A small multi-label image tagger, trained from scratch: activation gelu_tanh.
Rows from block 7, named by matrix and row number. Each number is 500 + 50 x the weight over the matrix's rms, rounded and kept within 0 to 999. All counts start at 0. Numbers have three digits each.
# pw1: token mixer expand (model.blocks.7.mixer.pw1.weight, 192x96), inputs 0-95
pw1.136:411582484595529526566507472516493436527542506564575408477507427506398492516455484444509550443512516573469535453508511430523529529536506508545477568525522434542472456417418407493513527471468474500317505499498520445476382617555547467549458536436483507515490465448560522500457557498523611586
pw1.137:542491412500477495521638466468506542526505604462540514449569529444399468408433436500573505547463481519496534559519499545499535553515528484489462536410521523513481401558451467509498420460538645537498575452503433488470518446472544502497515566490564418479498602508544464491476526549553461490
pw1.138:484543505511518532457501502481536436518429450556482489392494478523568492511546458492377452467502433574495515503499464516515469465545458476549526514454559463534478583546489417522492525473578514454556498435509551526527584547497584462596564470499531402501562514456534433426584468526525564548
pw1.139:473511346431509422491548520554389538390482572526489499575418472557533447460559479531497463402525477539516545436460600537490448462526524479527495469475497466543471428507517526450487537385653498564550565592520582495535458460438420494482477433527432538503409500501499459538637541479511459543
pw1.140:432544505480599528502485495471461570525506519513506489453514497536510340559470533449544536484531610545453518479417526460491472493481539531503481485527520512508509561528465461443480493436496362532557437519495480510465475537446535473522548488546475439498520472574514505465544453517505552485
pw1.141:477594583609445503469460555433515459495550456526529494557416408379466456557490513516500466471516527520522502493432487580475467555482513374523423521526425458404470508486507501600507506506508380439470506434460484531519498563415545558421479535484547420530500556471549575467435450456580502551
pw1.142:551497437500450424540652461563436507496496596412476528486542438454483572504518446553456603503532525553519376490501436570602490510466468460494471430395544552481486517478488469470460456493470468547477514519514441383502536391495541530468573491504577457567481473546460484475554505574522541430
pw1.143:618503456532418549614612515567438539462495540437558521483453444469540541483448482449480439449483460449490489489485518459487480486559561509547409493458521486527440587532436526500522556413510477635592530458528529511501481506473530562540582520504494475435428490521510486476497479572467522493
pw1.144:507516445508448546595479532528565536562440456482465590577555487533496480519578503521434440414509534474574536414490552541523547469451628545527501475459571499566411481525510584475489539483541537455501508524501457460508513519463443484430413485527473471514481454371525490569577497510521528526
pw1.145:469504460520609532548598423540475522517571501505449385478451462539508553527539482526443457466524571551525481566490489566545509535504394498409389487428597572403518489453525483432492598485554528497486528570474477517493476439483508525532472500528540450564496532524497464543590553510475529391
pw1.146:508544502490424456534581607472552469509507536418607499545476446419489517476386516503451508479475482573580454579496389527481511550495519566486527501547495530506483533469510550454585517406433498360425525558527481559508525408556482510532532516492527458522512539391468420578501554490495600537
pw1.147:524508540600522443528496540482521505507459433514490540535521489486497430425532489394480541486519545420504421626562498530454521534513499516454463468482512516520602475414483587500571604431524538507523450481473525500485606467464576450548433501488503540533479541467520537475516601511562575523
pw1.148:483548591418505417457463514474512437547442570581526576511588523495504421514438564496433518477623428434429473477541544500513547521566456524508480481420493447586510486513422497525386418449512546583430469419442545564512523489392525514521480474491475501487518416535610597424488491476500430539
pw1.149:516555553531441446529485455501536478446432502482479551583512495551494518517611489500469458428487517571591564474423529644515469511586591502486506431458516470607369496537466590439603588363526553478597455583413616584555502542468509528495589519544412576459447426411491537531533526450411500458
pw1.150:535511533508522559564719437557396486476442403507543481420468493500373534502568529472451516451473485577473431551481518396550510510509490485502454464469485588603506438544454506463515442464400480530430557559523579581572469504506389396405514493565460467408446489590454400523538507504548500515
pw1.151:483484525541605533504525483529521426517533449530458469507442517515495526402547414508484502637513520505506475514524500524598487497553570420526462496588547477597473484547514480489546485535558511512514474576523514470475515514502631533527483482501561462493470499551539429482493514549378478474
pw1.152:425487480415564419535500493460478493516460599532533447462467507495524460485533443498414494492494410413547460491450518532405474515559622446466471491442575520514576493428452562559437461501490414526596532484448515516460531489463495387458426530508622522509432504501461530512606519526531517548
pw1.153:515546488526530381544455550525518594438549553629457530534509444529470505445399456460464519510518574495456586532451524527475500560562514518522485527462536431473478386503515400571475471478545512466398567490474478539552571566408561413546413525484448538455511546516469464499537510503537460562
pw1.154:459452504493516467480481500401527535559463502546489519552457534574544503446475535357460447520577489517472540480500525562463524527500512495579467535445483530521444464506353456500429482510588493430476596546445529459518459545418548522447433543451554514495461484418536580515446428547518485546
pw1.155:502509420522505486583625516580479389492517526545476611444461536431479491491523560452397420465457542467432521479471513469540525457520549441536450480540498521577443478571405556550523418396482518530551472464563470512485520555538403557507553555504413410453499489557476470537576521549490540517
pw1.156:530404497586481571387534475519470490528597429494457449477429533514419534537607462455446528549470485412549502385471513463633575472492453516389484495411558480508503341530475545422492434522584572450517560515486546500412562387551554528479539519496488510435512502478556505569439472545573454501
pw1.157:494510538586441465543403485469432481570540550457510510548515469481480428575504531545519578490530567603382544495483424463482465510522551453515420484449539498516453393566517613474509560498526424561575447515524447515408537443413470483435540436470460470426496505604539478437602462489447589468
pw1.158:556551485438523493432504367510504483533442596568519359535523430526487529494502470514511481501488449522553574537380629521460482496400521531556553528561497478468498459525348450460544502520597499585579529465478440428437511553523504512454513536517586472430432553543468482631479527572597535583
pw1.159:532489610453440530481442484519469522421465457363510452486541496517473533440454452507518491458558527524533567505511539498522527497518484487481488558523528593474447509566458566444542412479478503518444494447540447522435556491526487427465522479423514550441525422462537490492610465541468505479
pw1.160:506489506501480512568539475429500487531541533466471598555451468538456489452447509434469501588543504564562466422470533504551510526545470538427371489454473464556538481444585467470533487424477528524533528509463498478529577559527532495453479454488521526463507575587536453499426397466576465425
pw1.161:493499448425484458552496449549524597592469563520626419547455460544595605595468478475521455518555526533505540510520541511551511446527580519526542531493492443536458492496522560385513520532443552492509449595537569522534478471404516485464400520535432481458444457490555424551497438421400533569
pw1.162:533568480491568526415542391471469474512503484610528535384486447510501407473564496486565456372516492616565521530486522453522476453498426466510525514475479584386551444467483440491531467455508562537588507560537513526497567408513541519602517551593588488552428476485534439502605484524521512617
pw1.163:470455573493494585445489431541493457474513498506553534561518464453486604380560493517531425583482469547517501486462525435376571515501476400489492546512437477479496529463568565468562522501569418589541549510506489531534563454403584511549507535503486460542529579509502505542394430584517462427
pw1.164:453536427485518487514486543473486550493470577495537598513545499573500487457465532446551542469494495496446508553486507455500528533493561504512516494534565475467436504407538475493522554469490458546527512426475512433550499485399500451475520532513427543420466459542584521447525497542539449544
pw1.165:520459526506512636614631479491505472473594497542519508489509385428477529492400424502519481487438473441464453488504525481417474433523596520573444526545598492410508449373384476437527485467467444598543496460406465537548537476423651530489519547475581421411441498596505621464549498532518535520
pw1.166:503512467472484537499449454492530581530489540475520525596517489500518553563432542411485502503557425499498562486464569503498541574535497529480514505443473500522527569469601485495507482487483525557562484536371505546481524479428560460488510527437538486469457540555501578462422448505497456445
pw1.167:530549491512468517601481551468501443510511514457461506506516468520557472463550511515538449512511596492417460536463459513530476488474465441480478454341452475585532473533383469458468498501484497429427573492547467472489499548422515487509479585504471486557545469427421597571484570449557386392
pw1.168:501412421555473456549433565430536445472446469547460411553582458555350468518565497435474518500538516484429398530529499471565601507461509481517452469460420460521478507443570513496562474459545526454529558540516447484519522539419517436498507515554457477425405569437520593530471527499570547569
pw1.169:417499448528487499469406489627388504588482425481470463497517479556501571533497512555515485568526511552454528464522471461478501425492482472471518526483536554406508472465523579539426464553568456488581464562506451576454479599444510539550480531522558492540595560448533442517506435536533436547
pw1.170:519453503418436462465485543534576541467523504592457522533481506488460491402549518508545539505471589441494510491363421437480454485380459467561513471493473524447500459517534482489544578456543495465533465453539495524579428439529559481578534580510525529509586568491557516461470533436458543624
pw1.171:475507484433435473549552515460457655529582503589496459493491533504552460523434476582489493435410484506508464490476498429428437483436478423533433482571559549505489451493476513529435556522496442498420526506606469498492534542456443574368512454536519434632458494557556550439507607540535582494
pw1.172:606478503536493502536455492574530457455486503511554517376496427457452545519494478479442540389535569371431501536575536579554464575516485416473566434472450568396464519457441452499458485569490372545426460465557502430632551428428394399432459538488496430484519446553474489461476486506471505600
pw1.173:508580512508542537521559472552615506531496546454547433609545457437481491506474614404504594530507451535487478429483478473481487501396540498477550511424410495531443437598486497539519490556506489523473500420541532468525520487487526514467512473422563512477441506532564461533512527515574508505
pw1.174:484490438476461404532564549525539496465546509521550505556570406567519458469501549498548385501455470540497476516486441507545443527425486502511546449506477481523446463577507556471579605441492461512465571512495501453433569457398596533560551490458487499492392633472482433453452462472532514469
pw1.175:533610415614492466452537581460579487532524450523493530494512481529402466516534447561631437447522493443489440471381556513547471428559449546462490461524515441472418507367495531553506581422540529388589452497508423563449540440561496439450543490511529472522559541478532541504464543522512449486
pw1.176:415543487477533440611551489587502462497560418447591539606457422532522530538588463593552453448523467508461581527425539523423480416518443479467431486533572492465563560535505562430484599451481612468500491415423497520447484572526473528534539450497546499481527548431504445459537416434423493512
pw1.177:532429591484552532499540502588510580491454527475486475525458492425490592578414517488475402509489401526502583517504453427462505475558536518398501564523453541546529563552518606528605536474586505450565431551469485503524437492429498567519482515432511597469461424523426558527578563561415499547
pw1.178:438412445534445549517456566417525522397491450567496512434459425620475502526534554383479503543366526546470438576427555489499551455465634555483471494576539591431429370538541530496491509475467592490404570508514570593481555454565531523394605547566483475442488468580348473521562501549551513551
pw1.179:477546515447512430530409415502534564512506547566520447505469372551513531504469520486436579437485512562561502442425486509525535517480490558520448467581515575485516447481467496477482502495498491455508512467436503449448458584444588480492489530466477444441464534580507467493464498515501575517
pw1.180:456498451481466453590531566624565616448496512492474486523396500577524544541516581517516460416530486488490451441572516555504511558441592549455548477457585474458567480613456487499471526388592455421572552503449463503562459495534503462505506463454609414478409465508466479503537401505509537436
pw1.181:500492456505419477495416570446479433508525464539469533485422571486437456505488522489557500485474417611560585512361527552547556481514489562514515442567542552432432424475535443549454482404480561573496511558544603562498566600496489357487481507485501452385526464563527498521597535517486473476
pw1.182:587459541465417493518490502502482539429507486370561510531505511555395591533460442574612484496512441550543481522436524498505490430599512470534534492460547429496490530492461551498621445449493547517422417483517389519466517525482525509468560508401421430508523410424462574498530536592428480383
pw1.183:484516447511520473419615485520471564474495529446498438572422577517497544518457449437477464441505484492499461564475546561528489562420425538403541521417524481456555498482477589445591515565503511491494570493478504435564469469432480512541482521505593469531479456455514532442541499495552476418
pw1.184:489532475539513513472540445526511425425437547506462483486516565491550501552499480503434554561543482522589572461509527489528433454617478419512548518447580509515464550500554520589603564527507467565457464576529577522508525482479593513549584571477503577465433445524555415459498559495378577528
pw1.185:460496528495493453531487484557497579458512444451528435503569419461590551472604501505499480505479441552521529469485552567566395486447533488528499436469400617508453430566405477492481512430544449530610527509509509479457501449503487444550569491499549535436613521541499488569510445525432550541
pw1.186:448436444547518432499584568486473569461525516619532553606539570525538457564525427461478472552426543497478516605530476492576438561488507489470453526412494448444455531524423562403552496511447561421546527501517506478432558480429519373590565601499609522441459479525502451582521579469570427427
pw1.187:512470468495527596528515486528488444496553546525470501525516420592493471408559520556554491403502541510497500426481470544498567456539518540426561391402542581482395498542556420486514402426575558504629436478388521495470600461470404481560558433512601508470514574528445572535552470470479580524
pw1.188:500477402513602516492493577459501471489508410389468476600491419502540575603520472507499445511578481506554531515523585526539586562534495534474525613471463454479538529555539437494542508493519481572507488499438492504391487546455525446512487504449518483428485540486459551485456417541540441415
pw1.189:451570424462502518446492403528519528480474403498564518462516419506557440556526483502543392471484522527533505485497575441460451435521472448524531533488539476464561462554512503490524550496583522467546526533483550553519463409516609548465470571544558473514475519446532476470543557545512453567
pw1.190:423461460446483551483495499499461540538407525503376450481427489468429519549504419514474441487476425519527568432481428552460591606512431501539565387521548515575473542528399485573432495500542485540560505528550460482510494512465592468463573517506510553519554442428516439568537469527576558626
pw1.191:469439563547617457498554473536518529451507533455531459452523477466531555547511432514470515436497544503450492573537519405574613468509504564486385468517433508470455635446516422482511401494456445566517577538543495464511512565509506543552419528518539443466468463568505463512516502454485475512