Rows from block 9 of a small multi-label image tagger, named by matrix and row number. Rows with one number belong to one neuron. Each number is 128 + 32 x the weight over its row's rms, rounded and kept within 0 to 255. All counts start at 0. Numbers have three digits each. After the name is the row's rms in percent of the matrix's.
After each neuron's rows are labels from the 100 images, of 14848, where the neuron reaches its highest value: "top examples" is what is common among them. Only what is clearly more common there than usual is listed. The data: Sentinel-2 satellite tiles (TerraMesh). In brackets: how many of the 100.
# fc1: MLP up (model.blocks.9.mlp.fc1.weight, 384x96), inputs 0-95
# fc2: MLP down (model.blocks.9.mlp.fc2.weight, 96x384, transposed), outputs 0-95

fc1.104 036:135187106128099168127135160140063119146173149142055117102187123155109075073102098162119159164130106147157128118127146159143114147161130080170121129134161174107159118125134151047118185163084094099184175115089111149136187105115098129131123143159103186113162073155177145174099173143114145154
fc2.104 060:150128154185126109117161104116139069149144123153180110149170132176115095163106137115174169165094099132129114150091155159160124141133163212117166148130160109121195125066125174185181216132143152126093110177133155130134112155079147108095195085120093136101097131099124087146142128077155159112
top examples: main land cover: rangeland (50)

fc1.136 119:137064151126115095157170115128122101123126152168136164099166092116144092140148099129158087106152068077107137140166202123107143095126147119111130164148115098091112135171142142096160118151136035128205119095060162150147152130092120143193115116110125128061106081172133067118088131129141057133
fc2.136 113:121130096129106115082131151083147095063108156102119120112124137153120155111101142132130166182169137168105178104189101174162080127121103150116151119153094108117138126111147141147128140120153145105096102117136096127140128066001144163069103150085148193175115092169177082115121178073158127153
top examples: built area (65)

fc1.180 037:143136101155085130145109147129157159091118134090074095099140101127108053168071067112061105132094096150109144097084097124125093159136092171163121127161179149114141150140104158109098160117121113091110162129106103120199255113134133153110130163164088134158121089121157121121151165119099122113
fc2.180 055:120155154130138117197155138137143141169172158158112108143113117088117138081136108142107157175106144123138082131159154127172076087129145087112170147117162106115140104136170123178070096083176130122090133062151161116113084152030066072094126107132070178122095111118111130095146188080154144130
top examples: main land cover: snow or ice (37)

fc1.71 118:127155123191170146131142166111125134137228096147107127145105099141155089153107140188092109162122180115068142107088131075159154121140162148185117064183110056099179131131132164135124121113087081151113158118125131083192134172127180121139147125122104097101159115104200097115103160139131120134
fc2.71 123:117137164057140156121146171168135162127155126099121144083138157100156134155160110107152190114135131187165178114109101141120122131097086143127067139098152091129132127126125095096196152129124184115107108126114183143112119156000085126151100091117077164131107188102094137131125106143139152065
top examples: trees (91)

fc1.164 048:174089073157141164121148123145111088148175128172077142136162159174121109114139114107122123114109046135150168078118114175161147086180107104205109148148135140096166126083126085070143148118098115090160150136117112149153061132108065095054153133121135169162139123098188083104156129141122144162
fc2.164 072:150159165111152132119100120148138123138116123107129125155120080151056135141133099110170128141138139096089031116145123121114117102082116166133144091139161137130108113123085141156150108109142135153105082145104163121103087118000140115143117117094080159106059155072124065137102095070113098070
top examples: built area (62)

fc1.0 137:185133133176067156146172168095116093168125153115124157197152144176090111106121149185165099175109076191119078171127135120133149099127149129096086113121120139112076133146058097123173118067112092161102107154135101145172172172102104096086126109174119075120139118150089115106169145161117084140
fc2.0 102:120163206146072114082114117167161147170148171158144207086134121105154093132115129101124124153126140092084184101170163140144129166104121157179153104114103107133135141161175105163100123150105171106143116101093154125158123128051150140200132160156116201159092104101081097127104156085099170093
top examples: bare ground (52)

fc1.265 133:093105105110109121176213158149077127088150112061119129154065115131119145135102177141103167120098133186104169125136121091165094111089138156108078146155169080145140124083115116121149140141079115125122146140160148184058125166112172076145109166200134117153129182096123063155143112151085113149
fc2.265 105:117150152080150113106116137098114141166151087071167164140192155072172152123125143116097154094144153124077114121180130097149116044192111115161098115163107121135163127035136112184123128141174126122141114137091152124079109135141102130090090135098192164172170108133170097148069132094162098131
top examples: trees (89); clouds (65); main land cover: clouds (32)

fc1.88 112:073116134095113132122171107145158095169090098148120120126043069151139135145079077129089158131166095176217079139117114142118158126122150105150091105076089152125078128123166113159152172148168144166117167097117091133199090099097125127105094110118127175186095135077108094120146156124132118177
fc2.88 105:178178125123155133062094107085086190138116147071135128112182153091081127140137195184145116126131152170107167087146078169135117099101177148092149178117143104149179115130098118125130074097137133101121116134088050093138141115065074067140064134089123157142142120137116144136135091136162121121
top examples: built area (80); crops (75); main land cover: crops (56)

fc1.41 123:085162140113106086095122146176090181175103112123112113148108123194113168126117122101092117079136113198181105105085121094093166199121113133157122111116125173117149057096098157130137165091098131139133163173163111046104075152118162086090167135112142111113153126086095182150122099101140159087
fc2.41 103:173121128110133137187142105172145138110170140138136127082077150087139159035100151154134107148166108128150145118176160172164137108110045186092181167140070101158167091128168117173079157135100090104110134081108126134119131156076166175165140129139192162134123133194146125142119143119129147149
top examples: clouds (34)

fc1.323 098:144130095121110176131162137150178092160118144120105129109072132095125162111139075123066137070167083191188104155143123113066140067163165093147129142088106125070129089133153115130141201105128144118115160109128161125146145080102188073161100046096147137147115107140079124142159122121087156160
fc2.323 108:173151125112172091100075118079140140105102126128174165133146125124149106165119125186134143140151147132092156109168095192105117153086104149096207203098162139138135118142178099193146122143178131129128107112127099131095107148000136111116129153126144149176127156145151123119155141158163121080
top examples: main land cover: snow or ice (33)

fc1.48 115:077122059084146057080123127143121105109136081150139085151078112142136137101146121099086098128131128117116103149135167161095106131108146065155134161120175101098120100182113096167201157137102140097113127152118181148118083094078145116098111179145117067115119101134066137106187146158077186083
fc2.48 087:113146166132118209147134170184146120121099134111137112127165142100114098160102087176154083068111127197156146159147126184134119112103082189081116103143080103136138173121131150130120089170113116153164131089154057103143117134040140053151099097135101143138138117053145095133140106172126132135
top examples: crops (83); built area (78); main land cover: crops (62)

fc1.43 126:169119102144073129170176155154086109120161101117162101100132087091111130078166088184143088104122109131097076125106132096118173116118160107102083134155133121088137148135072150140156156073064074135110123112111132131107065207094125172210100123138139138060144170107126135108150184103099129139
fc2.43 119:063114106141162084108119129177137095087135105136132131124146143124161114129158158147134115136143181202142144097116137157121085167076112129101148160134125099146166107178138137174130132162118145121113071111167135199078114113052143181057098071093185142148164073127120048109146166095129125119
top examples: main land cover: rangeland (41)

fc1.336 139:080128066150113156120130100143090141162125144100166169135093105110100154126103120139134090074162133122131103146098164156169140119143078169118074109138081194102143094124114136092093132051213146122121119132152084181088155148130123119092104150131116077117113146135180166139134160161189043179
fc2.336 106:150186168182137132136176164096182143130139064126142080092099204121156077178107129134064101153131141135153159127171127108142132100175112114130157158101129161079095121121119090159119109219108170066144120122102124092164130107101076133137163093119166136159156118097152098128132054113135167117
top examples: crops (74); main land cover: crops (48)

fc1.108 126:121161139144161129124085152096090151116146138124137096181215168081104082148161156137136128126104191145068148118081153134162087159131104142141148130193140104142098098091085098123141098124083153114136130131176107172067168178139077063159117128129154101067127132161173126154123111192123112073
fc2.108 112:181112102114121129087087171087132122132129115125121147101158130134112115144126098135142125130127095130157087118109130141099175137131118125123161130134130114105131144128132151114108063119141137134117101138042118105117116140255145116132099108140167162099150129126141157104118105171171137114
top examples: water (83); main land cover: water (67); clouds (45)

fc1.110 111:114159138130106144136168175154088121128121049127143104089117130166096133123159095150159107122118134158137131124135118080116200138122098104058131150151152098062160108167143143126154143125068084112126129114179112124137097214145142105157156103153187172044115151130062072160161149142105089168
fc2.110 104:160120131117138104116068111141166124125143113129126113192112098103154101130104146133132064113142148181181129095103121153168071099071086119195142173135109128146171123131094117147157173084138141133099100138137140134057186069038164137101108168116203108118175147118115091108117182167107115129
top examples: trees (89); built area (65); main land cover: trees (46)

fc1.87 128:115139085119128076131112187133103113126048180164120124108121135099145152114158094130138167131146157153179068115110056174113122152172156188090056073138161176087130103120119135146137114141109111101111100201132106138172090089111124137112120160128183084178180093129123093134127129118182109171
fc2.87 127:089110139117124134087099106120155123175123142086127114079157138152102135122168099143101109169146120147161096155113054113178184166177194120121136203108134157180129120092094060148106101065139168201142121115100096143109127093117137159052113095123179139111144121125129121129153183097189156140
top examples: snow or ice (88); main land cover: snow or ice (79)

fc1.293 109:174140055150150169127102112154110132183097134154085133114098143132177133117162091082108145136164144148193093162168098122095079135096124169128149138091141165130171081115101126141102206151158127135195128128066129121133150125116166112196195106120175146112160061152095110102147114156084161141
fc2.293 115:113120136093108080088119096073137132070128129149174143139157099137140125118184147125130143115135069134068123083166160160154133133174102164100175206115172141141127145174166088150126127122125149122143119189109146144132102102010110108047091140142162147145111091105127159115112166101152156079
top examples: trees (90); main land cover: trees (51); flooded vegetation (26)

fc1.14 129:111152130107158133130097174120092151128133116143143102222222137119071054136137148137143140142129100147116139076101154159191169166136130133141088147162186151139095126122071124142165068122160068147081145139181117132105159117111131126116170132117079088171149114134165114166139158156138055143
fc2.14 120:214108103111100077097084132098145140100082138141144179086154112113126106097157144167151104146109086117058126091136136130130165196147114156120182174116180135095132151150144148154104046122131120118127109139070141139172098155084117139123070108152086228172119134118113137105128144128185125116
top examples: water (70); main land cover: water (66)

fc1.83 126:066131093055153062089145135176110116062090100149091101123087094146127115118129102090119110118116163092092132127127138160109118143105134097135144175164118074121080070175106119123180133116090121103101143178135198106115105073116114124095134116132118050094115068114106157145186166108088166137
fc2.83 098:167121156141126218112114142123169094082097133112129114151145148088147050134109111153148120097127126152148132143131136142107104138147116168098126094103084147163137137155139167113096115168131118133119103090146064074140131145000157066122104093148172180179133128069113101130097105155111137140
top examples: main land cover: snow or ice (33)

fc1.296 112:161120069132122124126063114179145165155163175147093112151129084122136079094089089165146090113139112112144117109113174156101122168191121122200109125065141124117127083104102052113129149124207117192187093176151130118166140154102113153173126116168127111106141140117163129142147145057090148130
fc2.296 112:169057124147111180095141096119130131118131110131121102127116063153163136152130177094069102152100112095149132165120138187096147122086155121105111153162139130144112097120122138118153144115087162104108143177078153189113105097010130079080136130124224128127090099143093089164113159129109105161
top examples: snow or ice (64); main land cover: snow or ice (50)

fc1.357 108:128117091136133138119116113151144132116151171165116089133139105095090107130168095185087072123172082165182146055106128159070141087123071090187095132082118139061162161074111157091127091174174173134161111133129137144152129161122135129127144110171173113125164123063143061119118128103077129167
fc2.357 132:139115139141151167111133119139124147163170118137141134149171130151158124131147155101129103192148138121134109132134108164172111122120117141098126158113118152118126125099154096173143166093147171119103100168129148124122104093000100131098143124129180136160109125134081116151088163106159104138
top examples: snow or ice (95); main land cover: snow or ice (81)

fc1.177 039:174102122149076151154141151132129089134118119086096115137149158132125045163129078153106158141167104200123182127116151109091145143132111134168143156134166136126122139088097145117108150165120080085174226106097104164211177120123126169077147149161138173131159136124201151138101150140140148178
fc2.177 057:092156153146194122179162109095117113108156120157152117106158154200114152101118091098103169175145146133126072091119149130117101158122138149152163146147136112117116138100183127150131140114126165123106083095108162122086098083022043100132102122154105116088098071082082093156131101081135085089
top examples: built area (62)

fc1.40 115:145089103126111110157092087139127114134166155104102145157023099159112111120158112129068108104114107156161133133109124107101099202081121082140073130076083114155106120110116129109190167088139127188161105108216098106074116160145132171153118163125118138172113089072110157157124132143095120083
fc2.40 108:129139082127095102073125141095133125151101086145157164113100139097107177082067147105109095140106139106119155164186142158092131141156166126079135117139127127161163165052152164131118182133124150104191076195168111068129134143109149127107106126114219202174135081143121132159121116088163136151
top examples: trees (97); main land cover: trees (91); clouds (63)

fc1.366 091:095061095108156138149126076202148123103088074122085120090089113154121152143153084139165146137150175092154147185096192117163136101109132100166164113103149150073105114177133157109136118139122101112127147113122178135121119057172157174154094093114079032140146107079162160139140139118137123155
fc2.366 113:125124132160093116052118152124103129110147120106176122125101169134157079129140188112117107111119110123123200120179112155105110135123168170116133132105152127127125140120235105119134123129134159127137103161170135135190099152000144097111103111123125172164098168180101107156122148098138130119
top examples: main land cover: snow or ice (33)

fc1.111 129:104088114158154114157217148167114093079101092159115160126089121154086109160124157065104120151140136117167136133143163171120188108051135156079109145222113148115128140105195162113157120131092097094107198102165118134098133137147144098124148107165100069124160164159098128120129112160098152159
fc2.111 115:153138128120089155094129105110108133119083157143096104125111134130181152142118193129120102085144134130107165083140132171154137074157120105154183149092125123209078074137113116117128110139105125134111143141140155140118176135000105099137106132104176116153123107107136046080115195096180084143
top examples: clouds (55)

fc1.201 100:187124077126081121152192120150208141137127107102109111104088149157116136139156095167132170106160172151188134160100099090137141119157181060143118130095150131111140072165203130126145187105175148144128175096116129072195122116120119114111078072113138077116080126121111134119150083108139106150
fc2.201 101:202156109114131125135115126090112141092061084125157171108162125123145120145131158161121141132093156105080127096101117150122088132118115139041171184161173116075142156150183132161167086124129094161120153131074103125159106169043106091132134130122089186163144170158174143150168192127146144101
top examples: built area (69)

fc1.251 144:128140179182128109133149142119066084150142139119109156186168118117148142120105178138128104156143173205111141184131136110156084144161122147103143061156086087124122105154121123073122072132118158172119149135133104147182160177139108113102165118154146137056126192180109136083125113168098102045
fc2.251 117:114120154098136158082109139095151132141102120111116127099158145143122113142088152158118137139087095155139130149125165132084167138097143114125142112129108061118134077153162126098089068168140167092130114124111110112153146171255150105155128132148135150099157189120066142075154113134127134098
top examples: water (93); main land cover: water (54)

fc1.116 129:134124065109159164148105087125153161173136121126122083135000121156148129116173111159072168167143144137178139095034101111081119163119119140142127104126099137118137126078115125098141129090070120189089133129162135142103130135151138093105093167172151105176132123101110166142107117079094109118
fc2.116 118:133181108080118049174112100133171053117137163080112154130128167087112192085067115090162136149120120110129091110211166164152120100188102138123127165149112104149185148094140189144120181112119158104105101153129141108163091126203102158155104148092146158150164137125133129139125142134145121165
top examples: trees (97); main land cover: trees (81)

fc1.282 110:133105142177149066099090104123178195177145136208157088129177117105159118187131108081153120080177148119113098100126128179124135094169126123198131105117120146078154155138096137133133134141189108162163122143093125073162127141047098124163143075111123120095124072182107139139112153137107101139
fc2.282 124:129150113142128115085114130098118119114136105104127103145183121137129086114093149102113131116124143147109151162179101135178131119142117130152076137152214102137142161109163149133135150105161126154131118129076155113117129143000110143092095138127078225163104074123156098148097133084134113102
top examples: main land cover: rangeland (45)

fc1.21 037:100154072123149187107109125156148162130107099176083136089167126179060124069105133165113148148099098165117152128176115186111126142184131104147100136157137126105154091122118124060149211165095104077136157139102112156110169122079075150101144090169094170155167098160163120125096128182126163133
fc2.21 055:151125140189174088084164066107078080118124124093159115127155117123123075142090161095132199120065104125154132113095116139112132112105162137101149122126167140064139138115090150193130174097115090129107128132129149115167144138068153081093158150103045157081081135055103102129137109079106125107
top examples: crops (68); built area (64); main land cover: crops (43)

fc1.322 123:169112105085153144113100120094160147171172113120123066149034097133124070170178155150085149154110120113152102094068145115072129191075108092149099115122129120124122059085098093075136192087150095196103112119153147141106129157117140103152087120130132132141092132089079159144124101107130103106
fc2.322 109:124149132129135128128079123153192084113082116071084142087095122071117183077060074143128134134056090131146147189194100206114119087141116104088110145162104104136160115078140161147130163109155153074094084152138104094136127130125142111099142174123196156150106157122106130135177122153143120132
top examples: trees (91); main land cover: trees (54); clouds (45)

fc1.288 135:087156114145148083155136106164195153109147117131098145102127061157126121134115166103163125097173073103086175130110137128166127101145135167158131098113129163068119095198075121146097154089149095110106106106126132154107163038106150106103196086132117063126110076097199150121164155123110112145
fc2.288 122:157103158126130132097158157150149128062115091136143190157067168114164094147137128096133149128143128182148125103192183124145113123127138170159147118108121127131148111164178126118080154141177118116184140120135139111178132184000094125164116119121195158139128127123094120124091122117143166074
top examples: water (78); main land cover: water (66)

fc1.291 056:123104166108089065108139117089104158084140140099146087056093130147143148163123111109125130126106173109071081082139071068087083179089107178130132102170129144159075138132138099121132101135175141120138231111088086115113101127135150091175126141164120070117142156118114173136140185113107095120
fc2.291 081:068148119105107091137084160098178110138086066109133119107169136121148143087132087131083083093126104110114140144102118113136147100164104129115115104100093116146094125118179118075030119105104085155089096105128145136133134142255085129082139114102145095151150144129090134088137145128126112157
top examples: clouds (49)

fc1.165 105:125158141115109070185118181131150114153193111126098132154150120131169101111081128150141068202110164190149145114137084084183164174098149113101176122153044111093122118127153148108118153134109183105145117116144085114154137137139127041147126119097186141075129170127138080119102173156128100112
fc2.165 087:180153192116111185120062139142159165135170085148141128179114160091141165129110080121109113071134148171182125116108105114126081109073077103075104065193106077142144115085136088135111107126115137126103160129167154132156196185084093109117104112124133132084124129120091115128145115117150193089
top examples: water (76); main land cover: water (38); flooded vegetation (27)

fc1.218 109:119156126117115103152145090116153135091116079172103119161056112086112116115179148102103169178122122092078123134104093178108130155096098093213094105161134141127148133167161065115112135128123124127080131167113185152128131094087170165085188122137151099107117057147062135149163163195141147113
fc2.218 093:110162105103125164086132093184138090124137161089170102175165140149125145163140124146164102092142102161193123147136113147098145095185101145168092152057110078154105136166104173154088100145114140133180114120164115103170117157044167077156122123121108190157133128036144120104116122176153148128
top examples: trees (88); built area (78); crops (76); main land cover: crops (49)

fc1.24 042:104122094117123180134089131163119118114120178129068135110140088117100063142133113118127103153138082158159152168171070167161144142124146128210110126164140112109183120115087101110123178137053155078160131182130097127137198123108118140164140114177090169191158090144191133129169175161141153121
fc2.24 071:120136159188205085144170132113126101154175172104206131204159168147091154130158174141159203133116142110163138144158126129122128111140184083118166141106191149109175106128121150170119190085153110162156119126172159145140161131091165125106154124124071176119104116127109076120134122133138186133
top examples: main land cover: crops (46)

fc1.197 082:129113088121081134147127137161180198140069082093078095110179169159119088211151109104153142177115165140169092136151129094137134124161158160154130116118144131062098133176175132105107124145167125128131187130146121129170124180149164159133152103157081062124064139162163119191139135151106119154
fc2.197 106:120151173147146126139123108138092117134125098134168123093125089086150126097131127145082136108160133125114168127142118116115090122127131130104134109131140141161088139209217104133075138110126173172088094113109112123123140205033101083090099140161050142160141117186144124176166139049179094117
top examples: bare ground (51); main land cover: rangeland (47)

fc1.302 111:070132057105125103108132101100158071122150088203155152127075086098146120107152124100097116114162139121101100176114130120112128155093096126137117138140141121121136086170151013149146129107175151193118098129126135214120123111099176156116131142184150092088096135127112145113151170152169095179
fc2.302 084:128181160120121169105164142205102121091126204082134105146157159136097114180081098154125096136125134179160159183156097123131112110103092137141110124088113146144192179137121158110102111137074118065179148114108109096121126067039104132130123093091127140146177098069137110137119090106126176125
top examples: built area (77); crops (77); main land cover: crops (51)

fc1.364 137:102068125130158129156125159141126116108155134187155154178187111099080086130147123115152066185087058128074145132063151126145185144146156162175140137147117121175127101134123091076124110099130080111121159118200130147126114128077138166156117199103082107185168146096158135137102128124140114181
fc2.364 142:170111124113150084129125090092105150122131155137156156111150093169138120108174160124100080157119129163087120077104139118152144179156174172132142150145141137118138157192181132191084100137118124112108096143102155168155117090003097176110119113109104192206108091089093116118093134120158136131
top examples: main land cover: rangeland (58)